Rows from block 2, named by matrix and row number. Each number is 50 + 12 x the weight over its row's rms, rounded and kept within 0 to 99. All counts start at 0. After the name is the row's rms in percent of the matrix's.
# short1: shortcut pointwise conv (model.blocks.2.short.1.weight, 448x256x1x1), inputs 86-171
short1.176 099:36 62 58 47 43 63 28 25 20 48 56 54 53 67 30 65 28 53 46 33 57 56 27 48 51 55 31 59 24 61 50 40 51 72 71 54 33 38 24 55 26 56 49 32 50 52 69 42 43 56 36 35 47 32 33 68 39 60 55 51 45 41 26 33 55 53 53 54 51 62 41 51 41 49 23 62 52 54 65 28 45 64 55 41 39 46
short1.177 105:39 30 27 54 59 56 12 45 57 60 57 40 48 51 28 28 45 28 70 43 68 45 59 56 45 51 36 33 33 35 54 62 52 53 42 47 41 35 47 53 36 47 27 45 54 47 31 49 21 47 35 43 41 25 46 03 33 41 54 23 19 55 38 49 65 52 54 67 49 41 70 48 42 51 40 66 47 34 48 45 52 29 61 46 46 47
short1.178 098:49 68 50 53 60 67 39 46 42 39 51 43 61 50 46 38 54 60 63 28 64 44 43 70 52 51 45 51 42 48 50 59 63 46 49 35 41 32 68 56 23 48 35 53 62 32 19 57 32 35 67 15 38 49 58 54 42 52 50 33 47 45 55 40 52 66 50 31 36 57 85 57 54 41 59 42 49 32 56 41 46 51 70 50 40 39
short1.179 107:47 31 39 50 55 43 43 65 65 33 62 44 35 41 49 16 37 44 74 40 59 73 24 71 61 52 58 48 67 65 36 62 57 22 46 43 34 55 55 39 44 56 44 46 68 55 32 63 57 38 60 52 43 50 48 52 45 49 56 45 51 51 51 41 49 63 80 61 65 43 56 38 54 45 55 61 67 44 55 25 48 54 51 57 33 54
short1.180 099:55 46 27 48 49 56 32 64 72 57 40 70 51 75 51 50 52 51 51 65 44 41 47 58 52 62 67 62 58 40 47 62 32 56 68 51 59 54 57 59 53 57 34 39 49 58 53 64 62 40 42 55 53 41 39 43 43 54 60 29 49 59 31 52 56 48 63 69 86 42 52 37 52 59 41 45 41 64 48 49 71 69 52 55 41 45
short1.181 099:55 43 25 63 51 44 44 63 47 41 54 62 47 44 55 47 68 41 55 52 56 54 63 43 47 54 43 77 69 40 44 44 43 38 65 50 37 56 56 39 36 16 49 44 59 62 64 50 63 61 64 40 55 36 57 53 54 50 55 45 45 60 58 28 62 64 60 59 44 32 53 54 54 56 45 54 49 43 61 64 58 58 65 61 54 54
short1.182 093:55 55 42 71 45 48 41 52 26 31 37 79 47 62 52 65 57 42 48 57 46 66 38 42 64 55 44 81 61 42 64 57 40 42 52 56 55 50 50 43 40 44 44 39 32 62 91 49 54 51 58 47 32 28 56 52 39 37 45 47 53 49 41 27 43 39 48 51 41 57 34 54 61 37 37 37 39 69 52 28 38 61 45 61 56 48
short1.183 099:67 49 65 57 59 60 40 42 30 61 07 49 36 51 46 49 43 36 48 60 35 49 57 27 24 57 54 60 39 24 38 49 49 55 80 59 67 56 61 50 48 53 54 40 22 49 58 58 47 53 34 51 52 45 40 63 60 26 44 51 74 62 62 56 61 19 24 61 57 46 31 37 35 36 41 37 38 55 51 52 29 58 29 55 52 51
short1.184 095:54 45 51 54 68 53 60 36 47 61 52 30 57 38 30 47 48 29 66 53 49 68 57 38 36 59 49 47 38 42 60 41 48 58 40 53 47 53 24 45 30 40 41 45 63 77 46 25 32 59 40 74 81 26 63 42 39 32 58 37 47 55 36 54 73 56 45 72 42 40 57 45 51 44 26 46 52 38 26 54 41 41 55 54 45 33
short1.185 102:58 46 41 39 54 52 54 44 26 42 51 60 36 64 46 40 39 43 27 52 39 38 55 47 69 66 45 75 43 41 59 68 42 54 54 50 54 49 38 45 34 58 27 35 36 34 48 50 41 19 51 44 25 50 41 59 42 40 43 43 47 34 58 21 64 36 44 27 41 60 28 46 66 44 41 57 42 57 48 36 42 67 37 39 52 43
short1.186 107:40 41 43 47 54 56 53 44 28 28 59 52 32 42 37 50 46 58 39 69 53 43 53 45 39 60 44 58 48 41 45 38 48 25 48 53 50 47 47 50 39 20 11 21 54 38 45 27 53 56 47 45 60 26 51 30 20 26 45 44 41 47 54 29 67 50 41 56 31 40 53 36 50 50 42 48 44 60 40 42 41 33 45 45 33 35
short1.187 101:31 47 64 40 51 25 50 50 61 86 41 48 64 41 41 48 46 34 56 42 41 50 39 38 40 46 52 49 54 56 52 48 28 52 17 27 38 44 51 46 34 65 86 68 42 58 49 63 60 45 56 42 49 42 53 60 73 79 48 46 52 64 53 56 58 70 49 40 53 42 42 49 33 52 43 49 38 46 47 52 65 47 63 48 47 50
short1.188 102:47 29 35 34 59 35 63 66 58 49 63 43 53 25 60 31 60 50 65 55 40 69 52 40 44 28 51 51 73 65 41 20 59 36 23 41 34 70 44 36 60 59 54 31 34 63 49 45 68 62 47 61 61 65 44 38 37 45 58 65 42 55 59 27 36 51 73 62 49 46 29 35 38 34 65 51 76 54 40 31 60 50 46 59 55 60
short1.189 100:59 45 35 49 67 56 40 62 35 45 48 67 63 33 35 49 43 48 61 49 51 61 66 34 38 39 63 54 50 23 53 43 53 61 54 34 55 65 55 29 44 44 40 54 33 36 47 67 50 43 58 41 43 33 74 50 45 40 54 53 44 53 31 67 45 54 30 39 58 44 47 52 38 37 60 54 68 62 47 54 43 69 42 66 49 45
short1.190 096:43 54 35 53 49 29 61 46 58 51 53 67 46 59 62 67 63 58 44 52 78 38 44 49 42 47 36 38 52 38 47 55 56 47 51 35 50 61 55 33 51 34 46 61 50 56 69 54 35 42 78 20 49 39 62 46 68 73 47 49 48 64 51 51 50 37 58 51 53 50 72 70 51 62 58 56 51 53 66 54 56 43 44 44 80 47
short1.191 105:46 52 28 43 51 46 68 65 34 49 48 63 60 38 62 47 65 43 66 49 49 57 60 48 35 43 49 55 67 32 39 64 56 31 57 73 42 60 50 45 44 28 34 42 47 50 51 48 58 64 64 65 65 37 53 38 35 51 61 44 36 62 81 46 59 60 49 74 36 25 47 29 37 40 49 40 53 48 62 44 42 33 53 65 57 56
short1.192 098:48 51 70 51 41 61 48 55 42 56 66 33 55 40 51 48 46 73 55 53 31 62 56 64 65 51 70 20 55 74 62 50 55 55 51 72 57 41 55 72 60 64 61 38 63 44 44 44 49 63 46 53 49 86 42 67 55 48 57 78 75 30 49 49 57 52 56 42 36 64 54 56 47 62 54 58 41 41 56 48 50 52 46 51 38 55
short1.193 094:68 54 54 57 88 40 52 66 41 67 52 51 61 36 53 40 50 46 52 63 52 52 51 35 59 53 60 47 66 37 52 55 46 56 54 43 57 54 55 64 68 64 61 58 46 58 43 64 43 39 50 40 56 76 60 49 30 54 52 45 46 39 69 69 58 52 54 35 25 58 51 59 54 47 62 50 63 35 60 72 39 59 51 74 47 79
short1.194 098:63 40 31 49 31 43 35 57 65 52 65 56 34 41 58 44 49 49 52 59 77 63 70 45 73 55 50 63 49 42 48 45 64 51 58 55 33 57 47 53 47 37 39 46 64 83 62 53 44 41 53 70 50 45 58 28 37 31 45 41 30 77 60 49 51 56 57 81 51 54 40 48 45 26 47 38 41 74 65 55 45 45 41 59 43 46
short1.195 096:46 53 41 70 48 50 55 54 35 40 47 70 45 63 60 49 65 55 54 64 51 75 48 49 48 63 57 97 57 51 41 59 38 52 72 58 60 46 55 61 16 51 49 52 56 68 70 63 52 58 62 42 63 17 60 70 52 43 56 45 59 60 46 34 65 61 53 47 44 53 42 40 62 50 40 50 47 49 58 51 45 78 74 63 55 55
short1.196 107:55 50 47 27 44 52 58 49 40 56 41 48 38 51 59 53 58 23 46 58 37 44 53 28 32 45 57 47 48 31 54 53 45 51 54 53 46 65 44 49 58 55 52 38 28 52 46 64 60 55 52 44 65 41 48 56 56 37 53 56 45 75 47 42 62 51 46 55 61 32 40 16 15 26 56 52 48 58 55 47 50 43 39 47 58 50
short1.197 101:79 48 59 41 63 40 41 51 37 66 39 44 50 31 50 31 60 50 49 67 36 37 67 23 53 61 53 44 60 30 40 50 52 46 63 53 55 51 43 63 66 69 50 56 59 54 34 44 52 50 42 35 63 75 69 42 33 36 40 67 58 61 75 63 57 55 49 44 35 56 45 56 51 49 56 29 55 30 53 64 42 48 48 67 41 62
short1.198 103:89 44 60 52 47 32 42 55 45 44 28 49 50 66 42 55 56 54 45 77 34 41 68 28 41 56 57 55 60 31 35 44 50 42 60 47 53 56 48 61 64 65 55 47 57 58 54 48 49 66 45 34 73 56 64 52 45 40 62 63 67 53 50 68 47 41 42 44 50 51 49 53 46 51 31 22 43 50 46 65 49 57 46 61 20 52
short1.199 099:53 19 36 51 64 40 32 68 48 27 61 54 55 57 36 37 45 43 65 46 48 65 58 43 46 26 66 63 57 52 33 28 45 41 39 24 45 62 55 32 41 25 43 48 55 37 37 63 52 52 56 48 53 30 57 36 51 51 51 35 40 62 52 47 44 51 43 56 56 44 44 53 57 44 61 56 70 53 45 58 55 71 20 55 24 30
short1.200 108:60 52 45 28 48 52 60 40 31 60 34 48 43 52 58 54 56 39 35 47 32 40 53 39 37 56 42 38 35 31 57 52 54 58 53 48 56 52 53 52 47 50 57 38 36 51 53 52 39 55 58 34 67 44 35 61 48 53 45 55 62 61 57 51 58 44 43 51 53 40 28 14 27 47 49 53 51 38 54 58 45 48 26 46 53 54
short1.201 097:64 38 26 57 74 49 24 54 36 29 45 61 47 66 39 32 45 60 53 58 54 45 54 61 66 63 42 83 43 42 50 54 58 53 91 51 51 41 63 49 36 42 18 49 46 48 45 54 28 36 52 39 40 38 69 37 43 51 49 22 38 40 57 45 62 62 42 44 47 50 62 50 72 51 64 46 42 57 60 57 59 61 46 59 53 48
short1.202 099:57 66 55 48 51 35 75 60 57 59 58 52 65 37 52 42 50 40 73 47 59 60 49 68 54 55 40 33 55 59 60 58 36 47 47 57 48 60 68 63 64 64 59 78 70 57 52 77 54 56 70 52 63 49 45 57 55 61 56 52 49 71 59 55 56 59 69 47 43 54 56 51 55 67 38 54 54 28 55 57 47 56 60 48 56 64
short1.203 102:52 46 28 49 49 76 40 45 40 31 63 57 29 48 55 37 38 57 46 71 58 46 48 63 55 53 53 70 40 42 43 39 54 58 69 73 48 47 53 40 49 20 14 40 55 31 41 36 51 48 58 37 32 43 45 41 34 31 34 30 59 44 47 41 80 79 44 49 51 43 60 43 59 57 54 66 38 56 51 40 43 42 56 28 49 48
short1.204 101:47 58 32 49 53 61 50 48 47 30 65 49 29 51 46 51 56 54 40 52 73 49 56 49 47 52 36 67 35 44 40 53 49 37 69 49 49 48 46 43 41 17 19 44 66 56 54 38 46 55 55 44 61 13 56 36 41 33 43 44 38 62 48 33 70 61 49 52 25 37 58 37 52 56 42 55 39 42 49 37 34 48 63 28 41 44
short1.205 101:62 54 51 43 33 37 53 64 60 51 67 58 46 73 76 45 63 47 66 41 61 42 56 69 60 77 55 75 60 61 59 72 39 47 60 49 52 52 82 55 57 47 47 62 72 63 47 75 60 57 48 50 63 42 55 57 59 54 62 45 43 66 38 30 45 66 83 70 49 55 49 46 41 57 42 48 47 60 65 41 47 69 75 48 57 61
short1.206 098:45 59 52 51 71 58 53 73 40 51 66 53 83 36 51 53 53 37 77 52 56 71 44 62 52 41 64 51 65 57 55 58 47 54 45 59 42 62 62 42 63 54 50 68 52 46 49 72 57 64 54 64 59 59 60 60 79 49 81 46 52 41 57 72 63 52 51 54 29 48 50 57 47 62 36 66 78 38 53 55 31 42 51 52 73 62
short1.207 104:45 66 46 56 74 56 51 75 37 60 56 44 70 46 48 37 51 56 81 43 57 58 51 49 55 60 58 46 68 46 49 69 62 55 69 68 62 55 46 58 44 70 41 59 59 45 44 58 39 32 46 29 49 53 44 32 36 45 53 30 25 32 56 60 68 53 57 43 38 60 55 51 40 51 47 50 55 33 51 54 40 56 75 71 59 67
short1.208 098:48 45 36 39 47 70 54 50 36 40 58 61 50 76 56 47 40 59 66 46 53 56 52 56 56 53 43 78 52 55 35 50 46 76 70 69 36 50 48 36 52 32 37 26 47 60 49 61 57 59 52 48 39 49 43 49 46 46 53 51 41 56 54 26 75 74 46 58 47 60 47 36 69 49 34 58 45 52 56 48 36 65 74 38 53 48
short1.209 097:58 82 48 47 42 77 50 47 58 65 57 48 52 46 56 81 45 55 44 46 83 78 65 39 48 44 51 51 51 45 54 55 72 50 55 65 44 53 52 50 54 50 56 36 49 60 58 58 56 58 58 71 51 51 47 49 37 51 61 38 51 56 44 54 48 66 48 52 44 56 40 63 31 38 64 60 52 76 62 33 65 39 43 55 56 58
short1.210 108:34 53 41 44 63 71 26 20 14 44 58 52 52 64 41 56 25 54 44 39 55 44 43 41 59 57 23 55 25 53 50 31 46 44 52 57 49 27 46 43 37 38 41 33 55 24 59 41 26 42 51 33 32 58 22 34 26 43 43 36 55 34 39 38 55 66 42 44 31 55 59 43 59 51 38 57 49 49 46 40 52 45 62 25 43 42
short1.211 101:54 42 42 41 55 53 41 43 44 45 55 66 47 69 53 36 63 57 57 46 70 52 62 62 50 81 43 72 46 45 29 45 39 56 65 46 41 41 65 51 41 39 40 58 50 45 41 54 39 59 60 19 38 57 64 55 56 71 34 29 45 65 65 50 73 69 48 51 48 48 61 63 81 56 44 62 46 41 61 54 54 55 78 35 61 41
short1.212 096:42 56 28 55 55 50 42 66 55 56 40 66 52 62 37 61 34 51 45 48 46 41 56 30 50 58 61 57 51 30 57 60 49 57 78 61 60 64 48 47 39 54 34 50 37 63 75 72 56 34 53 67 54 50 52 30 61 27 38 28 30 69 64 39 56 41 62 65 51 48 45 45 55 27 23 60 58 52 43 52 47 48 42 50 58 53
short1.213 102:36 54 41 62 83 40 38 61 44 55 53 51 46 56 49 37 52 41 69 39 68 54 40 65 55 64 66 59 63 49 51 70 81 35 70 47 47 51 59 55 36 69 43 57 68 66 53 68 47 28 47 34 38 42 50 33 39 45 50 24 32 47 65 40 51 65 69 58 44 50 61 41 49 49 38 51 56 42 63 47 40 58 67 56 46 58
short1.214 099:40 64 59 39 39 68 50 50 31 30 50 38 54 65 62 65 42 70 45 37 63 51 46 57 51 68 54 71 51 38 60 75 51 58 80 54 46 53 63 55 46 42 51 49 53 33 64 58 60 61 52 35 45 43 45 64 64 50 58 53 50 54 23 20 37 61 58 40 42 61 39 34 42 64 53 46 45 54 60 36 32 66 65 31 48 45
short1.215 096:53 52 54 49 24 31 38 57 59 54 54 44 53 53 63 58 50 59 51 65 36 59 66 62 58 71 70 78 66 68 56 37 39 44 38 38 40 50 94 53 56 52 56 50 56 57 65 63 64 66 55 65 39 41 42 50 73 48 42 49 48 66 39 39 41 43 76 70 46 62 56 45 27 58 59 41 58 50 47 42 47 58 56 48 63 45
short1.216 095:55 50 32 72 50 41 32 50 33 36 46 78 60 60 59 62 54 44 42 62 50 63 46 41 48 53 41 71 61 48 48 53 43 38 73 64 50 47 53 47 35 44 48 32 42 48 95 54 46 56 64 34 41 31 70 57 35 51 46 43 43 44 45 44 52 45 59 47 46 36 47 61 50 39 46 54 34 76 73 43 52 55 53 70 48 46
short1.217 103:50 51 39 57 48 50 32 45 54 46 43 49 38 59 45 56 48 26 39 46 46 45 42 44 04 40 54 36 42 45 32 46 37 30 57 35 53 48 44 22 46 35 54 46 27 51 62 56 54 46 49 33 49 27 46 45 71 42 43 42 36 50 43 50 52 27 42 43 66 23 46 30 29 34 60 50 46 48 52 50 48 38 36 38 41 42
short1.218 095:62 40 51 36 45 41 67 55 42 41 70 37 74 45 63 46 43 45 55 47 41 44 31 66 38 55 58 41 61 67 72 49 47 49 27 71 40 58 41 45 50 38 58 20 69 44 56 51 52 59 55 56 65 56 21 77 68 62 65 63 82 46 68 36 47 60 60 59 39 30 46 41 49 71 43 69 51 46 49 45 38 34 53 59 52 68
short1.219 102:51 43 26 46 61 64 30 56 17 40 59 51 41 39 47 38 38 53 53 58 46 40 42 55 55 63 60 61 48 54 44 50 46 40 57 62 51 40 55 40 38 39 26 31 53 38 39 56 33 39 49 35 39 46 51 17 22 23 48 32 39 39 59 47 68 71 39 38 31 48 65 42 57 38 44 43 41 66 45 62 52 37 54 52 47 49
short1.220 099:52 41 44 64 45 38 50 47 57 19 50 53 62 64 61 61 55 62 46 36 54 56 56 59 50 36 49 57 44 48 53 38 47 37 67 52 48 53 62 33 46 23 44 65 73 45 59 45 50 69 60 52 52 21 65 58 66 64 45 61 42 54 45 54 37 55 50 53 64 46 71 58 65 73 60 51 55 61 53 55 69 58 58 43 46 32
short1.221 101:47 40 35 47 48 57 50 40 55 36 67 38 42 51 50 46 60 48 51 33 68 47 54 59 51 61 49 59 39 41 61 64 48 30 59 67 51 37 52 45 37 04 28 48 73 66 56 42 48 51 52 55 62 15 50 43 40 40 51 46 42 53 47 43 65 63 58 68 36 35 49 37 35 55 48 65 49 52 51 46 42 31 66 31 47 40
short1.222 100:50 46 63 44 44 56 54 48 47 48 49 45 41 70 57 45 62 49 44 27 63 33 54 43 42 42 60 57 39 46 43 55 20 48 53 88 64 54 63 58 42 42 43 48 65 44 27 37 58 80 48 52 55 43 43 58 71 42 52 58 58 73 65 14 66 57 58 67 49 45 58 38 53 65 39 52 45 48 29 48 36 37 81 21 52 45
short1.223 099:55 60 43 69 49 47 39 48 20 44 46 84 50 66 48 70 40 47 35 61 56 59 45 37 55 47 46 79 54 46 51 48 49 46 58 51 42 51 42 48 36 55 49 33 32 51 77 47 47 51 54 37 31 39 60 65 38 52 38 50 53 34 43 36 42 46 42 31 42 54 35 65 62 27 42 49 37 72 71 41 48 70 54 59 42 46
short1.224 100:48 52 69 38 65 50 54 39 66 73 55 32 73 49 42 56 33 44 61 29 68 46 47 40 49 49 30 53 39 57 58 38 43 58 35 33 33 57 34 54 42 71 71 93 49 62 49 41 50 48 52 52 73 31 53 71 61 62 47 56 49 53 46 60 71 65 57 50 58 61 43 44 50 56 58 52 44 64 39 62 67 55 60 44 50 39
short1.225 106:49 40 16 58 65 48 29 52 52 36 71 51 39 50 31 45 57 49 37 48 58 57 72 56 58 41 38 53 29 52 53 36 46 35 56 56 47 24 52 37 26 18 23 47 62 48 51 40 16 45 52 48 48 47 60 03 35 44 46 24 27 48 49 58 60 57 38 51 32 38 70 60 64 51 38 55 52 55 56 70 44 37 46 41 51 38
short1.226 101:61 73 22 44 59 55 39 63 42 64 40 62 51 50 43 57 51 40 40 42 61 37 42 51 61 47 50 58 49 22 59 74 52 66 81 41 62 54 55 56 47 70 32 60 41 44 60 69 44 31 54 42 50 35 54 34 46 44 38 17 27 55 56 56 64 60 42 43 66 50 49 50 42 47 39 51 53 44 57 50 44 68 53 62 52 65
short1.227 094:71 47 43 49 45 37 46 65 43 60 52 56 61 40 55 52 51 33 67 65 71 53 65 29 51 55 57 76 55 42 49 58 53 40 44 41 48 68 60 40 61 43 51 68 77 64 38 63 62 61 47 68 65 47 77 47 50 40 63 55 51 63 35 61 38 68 54 65 48 52 47 55 44 41 55 39 53 75 50 54 53 63 59 56 50 55
short1.228 099:47 60 37 40 27 61 59 56 49 56 72 45 51 31 70 61 38 42 56 55 68 45 57 50 37 68 54 50 60 46 71 72 47 33 57 71 50 53 59 59 60 29 48 29 68 49 62 59 67 59 53 60 61 28 56 53 52 35 50 41 37 70 31 47 46 65 58 64 45 37 59 39 07 47 46 54 36 58 54 43 50 21 69 55 54 63
short1.229 097:42 50 31 57 63 59 53 54 46 28 45 49 55 48 47 40 55 61 53 50 51 59 59 45 52 70 53 79 49 32 28 61 50 50 84 63 54 56 62 54 34 26 44 46 49 63 56 47 50 62 75 38 57 20 61 42 52 50 50 38 46 60 47 25 72 82 48 57 46 47 68 37 60 54 51 41 49 43 54 54 38 65 73 49 64 52
short1.230 098:44 52 60 52 51 39 39 40 60 78 38 47 45 39 39 58 43 57 40 59 41 36 38 34 37 44 50 32 50 36 37 59 40 51 34 31 45 31 56 55 29 58 73 74 34 53 53 41 70 42 50 44 48 46 72 55 67 72 43 50 51 53 46 58 44 61 36 36 67 47 54 58 37 75 32 26 31 32 55 62 78 44 47 60 56 39
short1.231 093:48 40 62 37 29 55 45 44 46 50 78 24 60 30 50 44 48 53 57 44 69 36 59 54 33 53 46 47 48 63 59 60 50 41 48 73 51 46 52 64 47 30 50 33 99 51 48 40 58 69 47 57 70 45 55 62 53 38 53 57 59 65 35 30 54 80 60 65 38 44 68 39 21 62 43 55 32 30 39 44 39 30 78 46 39 54
short1.232 097:51 26 42 44 73 39 49 56 42 41 59 31 79 34 55 51 66 29 60 47 55 74 43 42 35 37 52 38 56 48 55 51 75 29 44 73 44 57 41 38 46 52 43 56 32 47 49 54 44 57 22 47 66 39 38 56 42 49 62 42 53 59 62 53 56 45 67 61 53 29 30 47 42 42 45 68 85 39 60 45 53 20 39 54 62 54
short1.233 097:47 48 47 54 72 69 56 44 52 47 58 40 62 53 38 44 52 63 49 48 62 59 50 49 61 63 38 52 46 59 41 58 60 57 45 34 48 57 23 50 50 60 45 51 62 64 50 26 43 39 42 46 73 51 38 52 32 47 49 55 60 48 60 44 46 64 71 44 55 72 40 52 65 60 60 40 77 54 13 53 42 65 45 47 49 48
short1.234 104:56 51 54 52 43 68 40 37 65 39 65 55 43 76 46 34 35 46 67 41 41 45 42 56 57 57 49 49 44 72 51 59 42 64 26 41 54 45 49 58 48 41 38 44 63 61 27 37 50 58 52 32 32 43 30 57 42 53 61 49 68 43 45 51 62 56 32 49 57 57 53 60 73 44 51 66 46 59 20 54 54 50 78 38 43 47
short1.235 100:30 60 50 51 37 45 58 38 36 55 36 55 52 45 55 67 52 34 26 33 61 24 49 32 32 49 34 58 34 46 50 47 43 44 57 36 46 54 59 38 47 35 52 50 49 42 77 66 46 57 57 42 48 43 47 53 62 69 53 26 28 58 33 34 34 50 50 36 54 36 47 52 41 51 35 36 24 45 60 32 45 46 54 29 50 40
short1.236 093:69 54 61 47 37 46 54 52 37 69 36 61 68 49 62 48 47 66 45 77 36 42 49 36 43 64 61 49 61 35 54 61 39 71 61 64 59 50 58 83 55 61 80 47 57 57 65 50 61 76 56 42 56 58 59 65 45 60 64 61 80 38 33 67 52 45 41 45 65 51 49 52 39 54 40 24 26 51 64 49 56 54 49 68 47 56
short1.237 104:51 35 44 07 45 43 55 56 45 43 62 37 36 37 65 35 45 47 29 60 52 26 51 58 49 50 42 52 62 57 55 41 54 27 46 43 45 56 50 49 68 61 45 44 68 51 29 49 57 60 59 48 67 61 50 40 36 49 33 60 44 50 69 37 51 71 66 55 46 52 55 30 46 47 65 47 48 62 57 32 55 47 52 58 43 57
short1.238 097:78 51 36 40 67 43 55 46 37 46 54 63 57 38 73 61 49 39 48 43 52 57 38 38 51 42 44 52 52 54 44 41 64 55 52 59 46 60 60 45 60 56 45 49 41 51 54 67 59 76 63 50 74 59 50 81 67 53 51 44 65 51 63 44 39 46 53 44 50 41 41 46 47 50 50 65 75 39 72 48 29 62 36 61 72 68
short1.239 107:48 35 44 34 44 51 69 58 61 23 51 38 50 40 51 26 61 43 66 56 42 58 45 58 41 48 54 58 65 60 39 48 44 50 39 45 51 68 45 40 49 39 43 26 42 64 43 51 75 55 66 42 53 37 36 57 58 22 63 68 63 61 45 31 46 45 55 56 71 54 24 17 37 38 64 57 49 67 42 38 57 60 55 45 53 53
short1.240 096:53 53 52 65 43 51 56 45 72 21 51 58 50 51 47 54 66 81 31 55 52 50 47 70 55 31 44 44 55 54 29 41 42 47 42 34 38 41 58 53 59 35 43 50 56 42 37 38 55 51 69 46 33 62 64 43 57 49 41 55 51 39 50 56 59 35 44 42 42 58 76 49 61 59 60 53 53 48 41 38 41 50 57 41 45 39
short1.241 107:35 78 58 75 45 54 52 43 53 56 35 70 42 41 49 71 39 55 42 55 43 52 18 46 50 42 46 60 59 55 57 64 41 52 45 31 44 40 52 65 26 62 65 49 47 57 71 47 54 47 65 53 35 48 49 69 60 63 43 64 65 37 48 61 23 35 24 30 62 56 42 62 53 45 56 38 32 62 51 46 48 65 55 58 52 59
short1.242 096:59 45 59 53 56 32 27 50 54 47 38 54 37 70 53 51 76 53 46 42 49 41 65 38 44 59 61 58 45 44 40 59 59 39 55 53 45 49 57 52 50 55 48 56 63 56 50 38 41 66 42 46 53 69 76 39 65 59 55 26 47 67 75 42 57 40 28 55 41 58 64 72 81 72 44 43 49 45 37 47 60 62 54 32 42 34
short1.243 099:52 46 50 65 61 50 44 53 51 41 43 63 60 63 49 50 55 50 58 59 60 63 70 48 55 41 43 65 34 42 58 47 71 55 54 37 52 44 54 18 47 27 43 59 56 46 53 53 37 57 36 43 69 24 63 54 38 53 51 44 49 54 43 65 44 61 58 57 80 57 54 62 64 64 48 43 56 66 58 55 79 71 37 52 48 45
short1.244 101:31 32 58 48 51 36 48 51 37 48 51 67 45 65 57 28 57 57 35 46 46 42 47 28 77 56 62 60 46 44 62 44 43 61 39 42 54 45 65 54 46 67 49 31 35 50 40 58 55 53 52 50 17 58 43 60 61 39 62 44 60 43 57 17 43 32 48 35 36 76 47 44 70 34 50 56 49 50 68 32 36 82 47 48 64 47
short1.245 102:17 71 52 53 38 53 60 35 34 52 48 47 38 40 43 55 48 45 38 20 51 42 47 61 52 43 29 59 32 61 60 54 46 54 61 55 51 37 37 44 36 56 48 70 52 37 57 36 44 57 57 34 36 42 50 51 70 59 40 50 37 42 35 28 39 46 48 35 43 65 52 50 64 70 38 45 35 53 57 25 43 63 64 18 49 25
short1.246 096:53 56 55 35 22 55 50 57 66 59 42 74 54 49 41 55 36 50 43 60 49 39 63 39 39 60 72 68 51 55 47 63 29 61 61 57 67 53 56 70 53 57 53 56 68 57 67 49 51 63 65 48 57 51 49 54 50 29 59 27 66 58 50 56 63 58 30 52 59 54 59 57 28 41 47 46 20 61 39 48 46 47 43 47 30 44
short1.247 101:56 51 56 43 53 36 50 50 44 47 65 45 40 35 61 51 44 46 49 69 45 46 57 66 68 48 60 42 51 74 61 47 47 42 42 52 50 51 67 50 73 59 58 53 70 49 60 59 62 50 60 54 60 77 55 56 72 60 52 56 59 49 61 47 55 69 69 41 41 64 56 60 62 49 44 70 54 50 54 47 49 53 38 47 47 55
short1.248 094:47 43 28 60 53 45 38 70 51 54 54 57 62 53 46 61 51 44 78 48 38 51 64 40 36 52 70 53 54 47 38 62 42 50 49 69 47 73 59 34 36 59 45 42 39 59 57 75 64 55 41 62 56 42 37 40 56 32 61 33 40 73 58 41 55 46 65 65 76 37 39 40 44 62 41 55 63 45 48 45 57 49 40 46 39 43
short1.249 100:51 46 60 37 33 41 73 41 60 58 39 31 46 27 48 54 30 49 49 47 48 31 58 30 52 40 48 38 40 41 56 52 68 37 51 62 45 63 51 45 43 65 57 48 70 54 35 32 46 64 40 51 59 64 56 58 47 40 43 59 66 75 71 30 54 50 46 60 40 62 62 48 44 46 44 37 22 44 54 37 48 42 44 40 37 53
short1.250 095:47 62 62 55 69 61 49 41 44 44 66 33 47 37 52 62 43 57 47 56 41 62 61 59 67 37 65 33 43 61 58 49 57 51 44 66 51 41 61 58 47 60 59 53 66 51 33 32 57 56 38 61 51 71 70 47 56 46 56 64 60 36 62 57 44 67 43 44 37 74 72 69 51 70 55 57 61 56 67 56 46 53 39 51 36 47
short1.251 096:60 42 41 48 46 45 65 47 53 41 52 32 63 50 52 55 49 47 56 65 35 49 42 53 39 42 46 41 66 51 56 48 63 44 26 41 34 63 32 52 43 44 37 23 71 52 48 29 55 54 51 49 69 48 36 61 31 57 53 56 66 48 70 47 54 45 63 55 46 42 45 45 66 60 55 46 64 49 29 40 53 38 31 52 59 50
short1.252 105:63 48 41 42 35 52 46 37 26 27 65 49 29 57 45 58 41 51 38 74 53 43 52 52 42 58 36 61 50 58 45 46 45 30 47 39 43 49 44 46 47 33 15 18 52 47 47 24 45 54 50 49 65 31 47 33 17 28 41 47 43 40 45 28 63 54 40 53 21 46 53 45 58 55 28 49 45 46 36 40 31 40 46 46 24 42
short1.253 096:43 42 77 47 56 48 49 44 67 62 48 31 47 25 47 41 56 52 60 43 43 55 49 51 51 32 54 62 44 60 52 55 39 54 41 48 27 43 47 70 41 89 86 59 52 50 31 46 58 54 58 30 41 45 47 57 68 57 54 44 55 59 52 44 44 62 38 55 54 57 42 44 51 59 51 57 49 42 52 45 57 67 65 42 56 43
short1.254 104:58 70 54 68 43 45 56 50 47 57 43 54 26 44 32 71 45 62 16 59 69 48 25 50 50 50 53 63 57 45 41 61 39 51 58 44 66 43 59 69 32 57 53 50 39 46 74 42 53 40 63 39 24 56 47 47 57 56 42 53 63 34 42 47 48 11 45 41 52 49 54 57 47 52 34 39 30 28 53 42 52 47 48 61 71 56
short1.255 103:52 32 42 37 53 31 63 63 37 45 52 43 65 36 55 48 57 38 62 51 44 62 49 43 40 40 55 40 62 44 46 43 68 41 29 59 37 73 51 38 57 40 47 47 61 50 50 55 60 73 57 55 67 52 50 67 55 49 61 69 63 69 82 45 48 49 69 68 47 39 44 40 57 55 46 51 61 54 39 33 48 35 26 49 53 58